config.toml
input = "waveform_16khz"
tokenizer = "char"
arch = "transformer"
norm = "layernorm"
norm_position = "sandwich"
parallel_block = false
epochs = 32.4
warmup_steps = 230
Rows from block 5 of a small CTC audio transcriber, named by matrix and row number. Rows with one number belong to one neuron. Each number is 128 + 24 x the weight over its row's rms, rounded and kept within 0 to 255. All counts start at 0. Numbers have three digits each. After the name is the row's rms in percent of the matrix's.
After each neuron's rows are labels from the 100 clips, of 14976, where the neuron reaches its highest value: "top examples" is what is common among them. Only what is clearly more common there than usual is listed. The data: read English sentences (LibriTTS-R).
# fc1: MLP up (model.blocks.5.mlp.fc1.weight, 768x192), inputs 0-63
# fc2: MLP down (model.blocks.5.mlp.fc2.weight, 192x768, transposed), outputs 0-63

fc1.159 105:131113110110186152115112092108130088119134145146126122115152110111137112152127157144123149195147138139159115103105160146107108129146122134094115136120117129128112132136070160141111088067105115
fc2.159 100:166123104156175120113123168129116124111128136131137102143125134117135090155126090110118124117124127181178162147124125121099102119098114153078094128120144131156141153129122087138139111100088106
top examples: the word "the"

fc1.102 111:151091115087142120102124117137151118113158106133146122125123147139075116155134176119132189125118113105150142119114167172115120116104150164136149108122129109150114095102089124136190136123140093
fc2.102 121:113128127119131133138152157128132148132152131147122158172096125108145165108138143143130131089124130160114121102110135120123132122132121147116124139140101148148134077118143152113113144094104138
top examples: the word "for"

fc1.417 093:103120101137150161155145128123147119121091107101142101116141132147154137142143181112131138162115148107156156121140129140072123164142090106140122127130164135116140116148108129095135122066135130
fc2.417 097:145186149139130157119117111129150148081168086127086132121121103150103098129098185105144162137095131166098111115093092105116132153116152113151146129160159106183144137121138157119099153155153136
top examples: the word "i"

fc1.145 107:105117156140146143151140093130079149131173095109122101124164139118141140152142130133130139115147116123138126122144168136138164126058159125119137128146141093166112112065148061111171146134104118
fc2.145 111:137101141138161154146127140149089157147135125121111140096107111112117140175145106101138124133132121144114106124145133128134152157111124110189166148094113129141118112127116167112108146143127104
top examples: the word "she"; the word "her"

fc1.619 104:142125129109126116122121141132125162144162094132129133124136119155111132147151109127071111131131121111165102132138151142110131140112117155145121124140113099158109139120133110109169111126134119
fc2.619 116:118149149150132133101149119176126133141112150132129182137122122153112121137110155140131112139142133140126097149108148133118162131162085112140113112107102176091141184168108178097105114129136114
top examples: the word "we"

fc1.703 093:137129132082120102130135125120108132116120088102130170090154114106168116167151118089139176177153143139119087139128150145140129120098140139141147133133121068128132125110141102111134136120115141
fc2.703 096:130113141098130137154153103110144109132116122125101120159129145106136122156146135135112143120114145117084105097129138124143123100158115100178112102089129119086067110130121183129126157118126118
top examples: the word "not"

fc1.224 094:148094126108147134069149166124127090130156120163147107149125168117095130127127148136112153122134112133146122124128154152111113095125141159126112135141107100175132126133145078142132122125150125
fc2.224 088:137113125098113150154132141172087097172148171135103144096128110133085135098126121108117117087093141150091144184138153115122127098105086132106129110144073190154118093098135108124136141155085115
top examples: the word "for"

fc1.567 094:162094111141135141127198109128109082140140119155136111134096137137100156141144142123138114142131100079082138118098150146116125159103108145145126151103162139160153128155144088110115105155115139
fc2.567 113:113152159174128113147124113118121108111140113146161152124132130148107148165110151123122106081137067134079095130119134156108137156101105124145178184152124129131167123138098103121110113165129104
top examples: the word "she"

fc1.49 094:088122128080090130124134104116113086111160101097116168117205114119141133118118165117170166176146147127094122144109165129122139119122119117109128145155137123129123124107120132121132130089123150
fc2.49 095:148100187148110134094136107142151148132099144105072144129135130097122096086110159123134126176108158130162090125147116114161112141148124099138131086133106127128097119128129187131092134133127165
top examples: the word "not"

fc1.108 109:107118133082079113104124162145135114087141114142160085123143145125114134144129120158081150152115101126114133102077130139089131096099113147115137143168116074167149134100133089149196123123141084
fc2.108 122:145134128119085117114117118097140107114093139154123145146141145141108112127140079126168159126124122112168103121115144141167108141176151145126094126108106064107134131104163136146099105147172156
top examples: the word "for"

fc1.326 089:102136168106106117105096164118099144140146124116141163110169123164097174152100148117110137138157111126137180132124156135114187114126147132151120116141118075155142133135125143107141114139140124
fc2.326 092:125158105116142129131126142123107095095119114140099118102087153105124072173082173163127157131153120134105143186109161154130111102080192169175105128174081127135119134132123126136141132125136127
top examples: the word "could"

fc1.278 101:139101107117124094170111143121094130117169101136122154116115166120092165128104193128101140184168143124137149144111176152110142124086151122127096110116123114118112116121149165116169127096138151
fc2.278 100:145140079111114131150141104139101119132135120131129125102107119133125082150116163136177153066160160149091206178110134132103123120098144154083099156176085127131126117133150119137139152149118107
top examples: the word "could"

fc1.169 103:114107133108151127111169124172098125100141141148140091071124176108140135142165106172118150132105147128119105142092205154111113147085121135132149128101117109187157133143145086112154121149111117
fc2.169 098:133121084133162126135143125084156112128104108125194101113090118158127129104122144095148122130149117116129161109111117131146065141123094168130160162127163108145157130141151125154126100170171135
top examples: the word "she"

fc1.494 107:159108134129162162112139149112175131125121149194111185122129159109105158130126162103106100144157120099172159081083141142132113184106112129137101127110172158137128153157098144133116097118140153
fc2.494 100:152112161131140135121133126127110158137129143126125118138125124112125125163164132127124096126136137180133111053136138131162172124183108120096150133092102189184099128090122131100107149142049137
top examples: the word "that"

fc1.387 093:118096166104126130100127145100139161135135126115133114136087143120120146133157146094115131137116113133153146115129148127109148109147085140157151123149153121140104127118073094117148170099131110
fc2.387 096:092138108105077080160086120131115100139102133140130161157194118139144148094172101135108131130113125112125175127112127095116133123138079159076146146118126095093150111107102093150105099128121124
top examples: the word "i"

fc1.315 102:157102122121174150082124143108153161119140143150113156141108163092119121137119141119084144148123134125157174098085157172120118176128121110128106118114158142144113126160081127131126125093139143
fc2.315 094:129132128120129158136143136148100149138124110128133140150121106121129194122106142122127104112141174155145125069138129114155172132154101117104109163117112158149126129084169099120111128123075148
top examples: the word "that"

fc1.531 094:156094123110156132092140136148084092148138149189119128142124151086119127153144117148140137176137131100095079167076171144126141123129147166130103128132123121136131145142107117103135119082127107
fc2.531 091:123114136114128140130137118158139124153120174117097138158115113129137121138129145102134123169129129125149120082160163149191115111153124110112123094076090158090101114120138135093114111122098137
top examples: the word "the"

fc1.589 098:107123128112098121166103112163136111102175124133172111133222127164109129125128101160144158138122103149139144095089137127116142104105130120124150146180129091139149145101133098149139105142114099
fc2.589 091:104150157120110146116117134100120144115096151094110107102087103160115097143127145120100113088095085125104110138156115142090092142152084133167158148148119188107091160136077191139125121165150121
top examples: voice: male

fc1.677 110:114123114114165106139123126145158138093141113113169100083157137147158110149128111137125153148115131134131177092105159153095110156085116110085138141133137131135167150115138096124185141114101092
fc2.677 120:128180122115118085134117150124132145116136119117100150116111146084125067109102127129151143119163183154105159146105124127120096125090151128136108120164067114145141115122129102127146160155145136
top examples: the word "but"

fc1.389 103:122128125130164101122128164141101092123119109126175150136164177163092158136100151121133155173155125088156122126098149145104119137124166153145110124130131128111114133129092133104126103109150119
fc2.389 128:099133124115108100108124135169154096138118101144142133106121155135130106106109153183163166162141112136122160142114122107153157102094137153154107114152133093113120132144164118163129148117179135
top examples: the word "to"; the word "be"

fc1.188 108:085094113123102136144124124163104096118150131139143119126120181164102128153145136142119148165134081119150120132112154137134137110093152145172158130106121087128157150121135157097111135113109102
fc2.188 100:143122104127099167108094143149087140158153165131124104144123110141143130131131072134098134072071148142177142145151130136085119145124099134111111119100144135080101145084133095150134117133143165
top examples: voice: male; the word "the"

fc1.538 111:126111131140159133128165157150124130138100130183123126156124162106126160139164153112107115194164131106168078116110153146118144160117136122149134115138149129114126177133101137087138143086112105
fc2.538 100:140119171105163159111132127143157126096130113128121179104102108088099103120121125103141123139126084139134121067112123137158109156190103100136167118156149144170134109104135116103136134157107111
top examples: the word "the"

fc1.13 105:098064152104108150152127150143128089105175156161149126110133166114173155146170122148153132151125055109162120076100140142117119138120097142142159138147132105131140126144146108130105130125098140
fc2.13 110:138175149137113151150176115141117132109136093115132160106106117151130132115098152100166146087121099130066112176114095144120160165122104126146158156164146156153177097152123126097157123159165103
top examples: the word "i"

fc1.343 123:134109145123137135115185122109172152098151108148118146137138144139109138123118178113095135154142119115141168071093138177101122160135113143124099139118186141152122135120107115129127138103136150
fc2.343 115:116131163147135142156134122149082142116142135129135110107120139116126155136121129144129124132159142155102106101123123135106178123100129126108143142129095172179129116101187104123143140160076136
top examples: the word "you"

fc1.483 104:154119142131103143101153149109125153098160137161105150111104138105096130135107168106125121147167131101122142103094134158119111170082113139143105179153154163163124142142144146130132102114128149
fc2.483 090:157113177145135159145127131120116150129128170127123152109114140133100120145149143119091100118141124146121107065118135136101168120160063135108114117106122196191139137122119105120116128147050141
top examples: the word "said"

fc1.512 106:129121122113116124156098135114103142098140140173135129148165163152108124141092120145110152154112126130186073081077141165105111132140135133137133130165132103131156125143125138133147078094147131
fc2.512 102:138150086093092135189141160109128112140143111126146125134116136132106167090137146139129140122135074152095171128129127126108166130127136148138079166165120124151138095123156112086115114095151140
top examples: voice: male; the word "and"

fc1.706 107:144089139104151128101166161127129126122131148200114187163139158090098183128114189134142120156151123092112078146087154169123165140130106131184121126132140118119134134137099151099120111106130114
fc2.706 094:162119135113099153139112129127138139174163149137112157159111118107099144104157142091152111131094132141126125093144135148176151112152100123083135111094107193137092163096123122117131115115085131
top examples: the word "the"

fc1.232 091:110113123115170140102107155113144116135145121131102145138130137104105108137127165105129147185119130119122121145125155149115133101152147167130107116097109116144132132128107118117128155046107108
fc2.232 097:153126110111139107122129143124137119131070120125159132120150122197063186106116159114144091129132097117116107107149122120083134121167096182154145162138168110133135112148103114122133076095163087
top examples: the word "said"

fc1.588 106:148132130104136080133134187165143115104120110122146114086137130145119127130120158154106129179177124135099122135100189161126156125102150105098115112138128135122171172102164120109156120148120094
fc2.588 102:123133149116107135138145167142143136148129112136104135127069148087146103104159141126154128176129120121132092126132105117146150108138126106166145109106110138109082157193151114131140143128146123
top examples: the word "was"

fc1.270 093:117098184135125092141147145142164132126114121130155102120165119151130174122124135153092105155158090139148098103128127122087152119110066158168180157146160111112164183121111131111139130113099120
fc2.270 097:129127158144140178123146123147130115107139127149113164120107147156089136182107137125136148150129114102151097093115153134158127131123133100197123141125141113150159139152145126115128102142174158
top examples: the word "very"

fc1.533 111:135129152144097149108138161092094138132128074113121140148097132136092139154106099088131140131123114062109169130138119139137176158131162162192097179124106125134110131103137138083116098097179166
fc2.533 109:146098154130136106114113148140124126125126160122151102139190169111139118150140104110116119157142180167173133051137101133136152149121152118044145123111110116159110133131118093169142134139102146
top examples: voice: female

fc1.2 121:129132159137142114125149158118126160102131093123142157122114115165103116142127155118104134141127111085148167107101133169108133166111096126156120172116204124155121153122166099101154100089160136
fc2.2 111:140114125138127134106125131127105132117137143129104100157133136104139152137126099108128096135167195128135116040130125121152150159097118127071110120086116140171148124097167103144145146168103136
top examples: the word "you"

fc1.581 098:128125141096097117083141165111150115112133096140116129126134103090135142140139113086152160128148151116131158145090136154116121116177115117130130162147139079163096145116096144145188113086141125
fc2.581 097:121141140133137173146110140132077125113121114106101173109095120088091083147107136161119128167170126155097097117147138122136176114122141142164130114111092112145152109091127168121099133159117146
top examples: the word "that"

fc1.524 121:129094132137119151126142135132148155112158124171096176130135173101086138143110150152083126109144132096152101107068156174115128162111142115128102123138150116142154125118134119119146122119138141
fc2.524 122:133104160139161164114151129125078139115162107129135153142140132119120147138123133115079121130140150160158098075145146134151146133179129113098113142108130152144152103090176121107125139147089117
top examples: the word "but"

fc1.324 104:152150130136101169096143107120117135110167126147141127110150150137085125146128134156092125126158102123135094100076129142120108123097138153152129167094110110186159135137104096133169078130154110
fc2.324 098:111121148148154138108108122120147164144092144115101110150160114123135142144165107117117113125144112126155097126169148134129136118172103134110158080106152159083121128119091158146111155149108090
top examples: the word "me"

fc1.135 093:142106125115183126099164143148127107116168125136163129148129126113124143130125183128087137153151148137117049137079161141113165116070152167165107134139128115149139143115114093102158139096103126
fc2.135 094:148113105175150099107127138107137117093081105143119113135106144150118124127144158146127124152084103127135120123128116143091121129105113110148103130127169110113080118136101141161118108097153157
top examples: the word "the"

fc1.374 102:140114137132148139106116152158114092126119138152149133105185150127134097147150116124124138136128109136172148115112142145127104147120136099133142124163177128102110164106119098128112137124080085
fc2.374 112:080103157157104113122141082148147112126087110172139134129137142111096170130122116134131107159155120128188080121131168122137082140145122131194143125178157075081133113113152170141112102157155135
top examples: voice: male

fc1.633 125:136063158135142154108114161133162125105154142172120172126118190098116145121128144128096120158131101113148138082068181167136125184108083134147089134145169143140141136138117141144104132132132139
fc2.633 127:119121140103160149142130121123103143113129126126120173133132132098154145144118136117112114125146137162139144043125153135182149135147131094086124127115126172176140120109149166097116143129067125
top examples: the word "that"

fc1.276 102:139110139133176128136149116143151130131129141140134112111147136087152146144173095126131133144134125096158121085115141144145121179066132099110156128142146104154095150138122056122198115139106139
fc2.276 105:120140099138109106159115105094130108128137098111168110135086141149113131157090137126151157081117126156110158166115135110129111107120185105143088130198140110136157117127127137117129169119167156
top examples: the word "my"

fc1.268 099:167107123103166141095139112162157130127150117176127136107115170131098091152140144157119120146172107131131141146094149157131140122129163194099117124120100138176090149144053126144180125121118079
fc2.268 107:093107123103148145126125135136076145135107153117103148106089165116139113123098156115109139132112142136127149146126140164124113132158155113101142137103084200112118117163118169105126170126121086
top examples: the word "the"

fc1.308 105:143125136100170152095131151133144135125154109137165152141135150143102145172142125122079131161114138092149113100106136150104103129132137129121109148122122149128194135136112118108138091132155130
fc2.308 106:137090085147161149110115122124141149156110118167178083170153149115148112131146105162110141126091148141147151118086136142135100109130120096096148100115111133147075160123148121154136124142104099
top examples: the word "my"

fc1.359 093:152108105134164122133144179143155136152089136185127186133117145115149138120110180152076101167156144135166141105090136137115114151136108109121111115146158141142101168157088172126144108090118126
fc2.359 079:152125139131152126099096138155113172166127126136110155148149134087145130112129095103130100113153186126141116084122134128147159153162164141085096115122106141157114135105183069154124142134097123
top examples: the word "that"

fc1.405 110:118134130090146089110132113121148118118142122149187089100155142145138137137168123157101141153149096143129141117070156163080159100150156175157138128128141108127110141131074117136170159102093081
fc2.405 111:140088161143158131115141114106143133169102146168164079194084150109141131168154115146132138080133127112128142129123173151115121140089130106127135107122107144129068141142098141166103104116117141
top examples: the word "after"

fc1.290 109:121123170137156112130127145118160139087167099159130144148119177140087149131091134136095122139141112114147133077084148156110141171106130133167130126114164138113182130135112150125120119097145140
fc2.290 110:143106151119110154159158128128102133117154082135113132138099163114090148135107141153146130119140134151118121102111152142139182114126139131102131116167121200160113126076164132126126150148101122
top examples: the word "his"

fc1.80 113:129129164121110143102140153119142124113165142178120189124121174104138158130089143110086118147143114123126156085066150155136116175091079118129082158120162169160140137140113124135132106108148144
fc2.80 107:117117152108147141121141130123086140143121134114125158139103126100131116158117157126106111116140155173133123073145170114170174128165148117109145133103107166159133106104167148116112147143054148
top examples: the word "i"

fc1.586 107:113096129122121161175135117141124140128137126118119162095126149148100114147146139129126148122140104096117137137110170169065144139134083124137135115137149131139141121130085174098173089023131107
fc2.586 123:154118088128145196135107125157090153140129166144141130100120147121109103142149120128105128115140119134114133146120155157128093110085123140145137137069069138111134128130084160116140109106148056
top examples: the word "it"

fc1.479 101:119086156110140139112131109127123120129168091113178110141159152136136169163151117137134145152099074070151130094135161138134144142099098125146161166154148086181125118118157075120141096147167146
fc2.479 100:118116128180119145149117160143122138129156140099127084125078124139136127117143104126103111122110112143087115197162110121111117132113154077140162085114164170109083152127153146093121134116109145
top examples: the word "he"

fc1.361 083:119095133107126174069106105144107084098164149156136120086087189093082121172122172125144167147125120095094114161105170155121137114112134182156126138114110135163123125125124157134132104118142131
fc2.361 076:123140074112139123085140132115146133117106108134125110144093106150152092145110102119134119174107117113159182128121099137122103165132126133108122168193125111132115135141126149131149139109168143
top examples: voice: female

fc1.433 101:115124127123130132117183098117144135141157124148133117138145117163102160133171138130093116112142071133133063139122132134073172128134124173139108174173131099119141143113147115122108126107087142
fc2.433 108:111121094098118141142110130122112110084133131137135116082138141112132115154118139144110132152127090110135115126115138156125131127118137129179141158167090111086110120140106137112149146153134120
top examples: the word "you"

fc1.452 087:116106142112148123083144176178121144093096128119144127113119142082153133151144137076121155154135137118130150159117166138126108119150166122126143110120129064140119142132068138103086116103112110
fc2.452 087:138140158147142156134137124125131115078122104122130128140115134131079099129143139117173147123070116155109047117136144126147134132155142073188169118135158168096104151098128178116132167168107099
top examples: the word "have"

fc1.592 106:123106140108157144162134146111149102128188143138122171073162118126141132125131124112139152121119123120147155119093159138123120140079109092114159141143158098166114118123138095137135124120104129
fc2.592 114:127107132106138153134146140132139122138162154115104116126111111122126088141118099111167149107104148146126138166128124101168077126116148138072120115160095147126134118118125118089124142134092121
top examples: the word "but"

fc1.612 097:142137135110143118122100168101154120130161075138128146133137141181079160128111126110131141151126121068152150084110134144101127155123145167160138131119147134115157123119089136119103131124170120
fc2.612 105:139105089125111118128138145134158119148116114170156123156123173136124151131125138169114114130102113143141123084090129119138113098121123132130122120166121151140125151129144136169113130167138124
top examples: the word "who"

fc1.529 101:078119171138110085131179138149136148095105120156113167105140146098125170131104139145101104164170118122144126047106145142105135159114076117133135165180191140134120175091128139135118146115124128
fc2.529 099:129131164156163110109153135133173151133109106144136124154113106109115137150124139096140107143176140134118119065130099132133165166130123132064101098137161179135162132113105087123120168125057131
top examples: the word "had"

fc1.79 088:098079154156113127143108148126147118124130135128107118074142146149114124140172105134110125135123077142154198121139149126080153127109061146125147118129148096127118160133141155077105149093111125
fc2.79 088:169141132162112118119125144123137117103091141135119129111132108149119121099086139135145111137111154157116081113147093122162087136122166103138118123095145165105104148137100126154121133134116155
top examples: voice: female

fc1.507 114:135080165120139149101118154110164132114162142189130180140114182095136158121119139121092126146124119126157131071058171159142119183107096120157081133135173165139119137143110141130114120121144138
fc2.507 109:116132159120161143116138124130083133123134155132120168154140134105125140144106149129116114116156160164146132051133161121177157135168130121089118111104102178164138116108144144110123134134049138
top examples: the word "that"

fc1.330 099:130130125120124131129129137163108101115174126154156134125142169155106134132125119122138159165167128113154133146062152136110153124118176163097113127132108071124136140126143150111132132110133106
fc2.330 099:128110126113114071131129092153148083157119140142119123083139125132118124153140162150159133112156102158114139165159182135145149094095108149138139088123129083129118116146135101160123122122152165
top examples: the word "could"

fc1.155 098:121080122138154165144129119135116143110160113112136089140134162147074114150151160120107141108109126130135149123116186165135137128096163102143125104157121104147127108118135140106172110112140108
fc2.155 086:116151169122137145134186144134163160122124100133108127126100108076133123125140101126136104124199120145091100091117109119116133132138083134174110146108136151122116117092144148138119105108076131
top examples: the word "she"

fc1.399 096:125103120100148125126145132139162147094136138136159085126123165125151101149182102132072144135097122140162165098083164141065091142134085136104143118137140111123105109144089071151182180118119100
fc2.399 091:142143164114142136146128125109090156126168134130122154111109120065145122112125107129114142103122176132124195099113129131132142127132104122083111119146084153168126107102195094147124138130104121
top examples: the word "for"

fc1.99 114:129094162117140119113142149139143140099125117167125166140128180118115130116118150130096130173137137140153148078066167176144114187139157114138100114115184145133121125139090151128098145111115154
fc2.99 103:152144099143133154153129117133084134137138123126159092133113121131105146146122121157138126108136135173091112097141119122131165129097134150104123136126102178180126115093173102115138135183084134
top examples: the word "her"

fc1.683 102:138129128104145124112167139124125109130113109146138207128153130123144175114142155097100142164148131112126178137111132136139127159136138138106101164150143117128124128138132144117130094113132148
fc2.683 090:135107108120131102120128144146141161146125136119134153144165097118135175136155102113134096131135171119141165080126091128117174143160101118098173154099097105143123114113092112125127085130120153
top examples: voice: female

fc1.470 117:072109141127147119102151125175114114097119121163161141126133138131150156155120108140076129135149084095154145093109171148142124147106085111145084160153184132116166140094136139130139116124153131
fc2.470 120:115121124151158160103108129105136158152116137108114100140141090135093123134126089096115096135125143103142098108156130107140140121138117117123101115113141159100126121068140126136082139167095143
top examples: the word "had"

fc1.472 110:098080165123115122149136142132130158100169109131114130132118152123094132165111136141128147124122091118170103096120137139117129143144140137135151155160138108116120118123088130107140145047125107
fc2.472 125:120121119103147137164104149145106111106111128139104085136100144094108117144098160167126164135122120164147122095106115109076145103140176161133139107169101153134134148134092167095131134087091116
top examples: the word "i"

fc1.676 101:102131133148125148141178117163091136103137113128135101149103119139135119155150118111078136151130130102144158140127118150122120139094122104123121148111163162181129156102158127081156097093142128
fc2.676 088:135158117114119132106135168107123130119121158150102103172121132090101121113108186121133127141180156165140107080110099142158130151168113118085120108108133164164127126089102105146134182111127140
top examples: the word "she"; the word "her"

fc1.714 100:099139174094085117161136169136130134088143112132121143083146123125163127126141115138148158155110111111146095084104158143111116132122132124136170127135143080196131118085142085119149149110106124
fc2.714 097:156163158100098144136123127135122122106145137110135121080123083152132118119156133111154154133111138153050151144114104112104124141126144197125112118168154165130166112102124160106158205130094109
top examples: the word "not"

fc1.238 097:153131126149102122130165129126110134159111117153141103144164134190097169137147153127101114130141101132125121135117127143090156125117147135087112129127166079166136201115139084085159086128137135
fc2.238 098:135116140115077117145101141097170134157146121137116125170165123142122135128137105121166106143133163113121099093122136118176126135127117153096129090144133088137112115120146091119111131120127136
top examples: the word "we"

fc1.707 094:130111137144122134135110178096113143129156114127121117126104127107094176155121157088098122128136125147143086128138141145110126135111156108163148123107163106162118129099134108063115143086104117
fc2.707 101:142092153132141102111144133174156127118136117132135117114156130111116131144164122113132134139125123145156113128115150121118128107155130123125132086135157079152098126085130139136144147103134135
top examples: voice: male

fc1.403 101:129100102102163094139148120101168088116152112140143136105142131106151133151148161104132150165160149131147151112110177149120122128079118126089166129152127128159112116123160112136220145118130081
fc2.403 109:149159118102100090135106150106093128107125103117113131148122146085131104112126097126166175102117170163091145172110154129162087118113187097138146114133073132118105113103096185134143193133132100
top examples: the word "but"

fc1.710 092:114100166131148090127112160143143147123134092124162079122129166152088151138119117119110111119147091133150105082130148131118183138108144180193179137152174105107162130136088099131128133095137101
fc2.710 083:117096115123151149112142155140121135150115087156118103142103160114112159132108178129106105116190125102171135115127162109157150105156132146114102052142135134104108115076143147132115190155124123
top examples: the word "had"; the word "his"

fc1.323 097:153117129142177164123100111122134128148166125137130133111157148118135111136121121138129139136139144089156144124130137162144125175092114101131119131147133135124155137145101069111170076124150139
fc2.323 096:162155078145127121120094132072095121141163127113141071120131141106139144107112110149100099120092191146118142106153075092156085103110154095129092156145113132142117149136192115134149118118115142
top examples: the word "my"

fc1.54 100:151124126119180148125150135142134128130140125156152134121118159162085131134116159148122128133164129124084114142085157149117168145061155148132129121139130121162185132135093094102163077163157105
fc2.54 096:147130122098135144105127157141063130097099166121102126123151145113085147112090128133127137139159167156155119131152163173142148140182147138085126105127077189117123099118147133110108155188083145
top examples: the word "we"

fc1.269 105:146113116131143132087120136126153152083129116174133144135118158103107139128108127125105133135116153127138159067060151163137084198122116120113106147132179153117144139126085153150123118134145159
fc2.269 098:138116161128166150123157144131126133110117143123105171135150129072128134168137166135113104137155159145138144038126154129139177139134090101102114118118104181191149108136142093121126133153061144
top examples: the word "his"

fc1.606 110:122103113114174133117154170103163071131113138158197127131138128116159151144122119116135150137126122076167128108110121134111110168123116112158122173144149124135141146162119125127141057097127133
fc2.606 097:065118098139135145134157115122119118151133133122120136124114129130138137107146161147121130093180122145101164133145165118075124112110117124105119101100125141132156114131112126150116137141106138
top examples: the word "i"

fc1.264 098:105113128097162158096126105182110068095133150153165104109133192165138133143164125124126167117139104107158170132109171160136123108106152144142093138128132107103119143129123141114151167119122110
fc2.264 093:135174102113131140107103104105125124138096164105165088173116135110112141148138133137165127123110153119146100133151106086124101144139141118138096110154116142111119117162114162167116155152160158
top examples: the word "after"

fc1.137 089:090108145144123128111128131161119110144105137160168116164154142173159182142143089158107115149118123066131087088139152112138123141102157144151122137190109115126146138118142087142141093171138126
fc2.137 083:153174100113134131162150135105140136118138128100077134126053134140123088111112120119171178068134126121109148168094139154111164137121161139103107101148129139123122105117140125079134138116127104
top examples: the word "my"

fc1.553 092:094127188100117105139140138129077135108143053111131112102115134150135151150114124076149153161187127114135078115140141133122128123120153155165150181129118149134089129070162115106123138125112125
fc2.553 081:146132124129123143094139095122123123139135150109127168132123116121182124105107123112135107141136150148074150149154114052158127107133114140102117140142145156131133119165124139096120147123131111
top examples: voice: female

fc1.227 102:145108134119132165141124149152111099105166122140165106125099116129203121155156102130140139158117142127130083079104138137136110123075133128140142130131116155142163149133140072115149118134108105
fc2.227 105:124131166112097154166150140166162139093124114099089148128093102149101122140123108080186146110115099122085157175113137130123184162118087118152174141155136149130122101091124147117152148163122106
top examples: the word "my"; the word "i"

fc1.616 099:100108171092112137116153131138116114101141087146116130112122128133121148156129146104149151168148116101129062107113153139100153121119133115174153140143135161156104125087155123100101153137124144
fc2.616 091:167118141126113146107129122117104093117129159123097135132157137132157124076095146118171114092124167141097165174126120073136148111127126133111139143149130177146081096156132126137119168146146108
top examples: the word "all"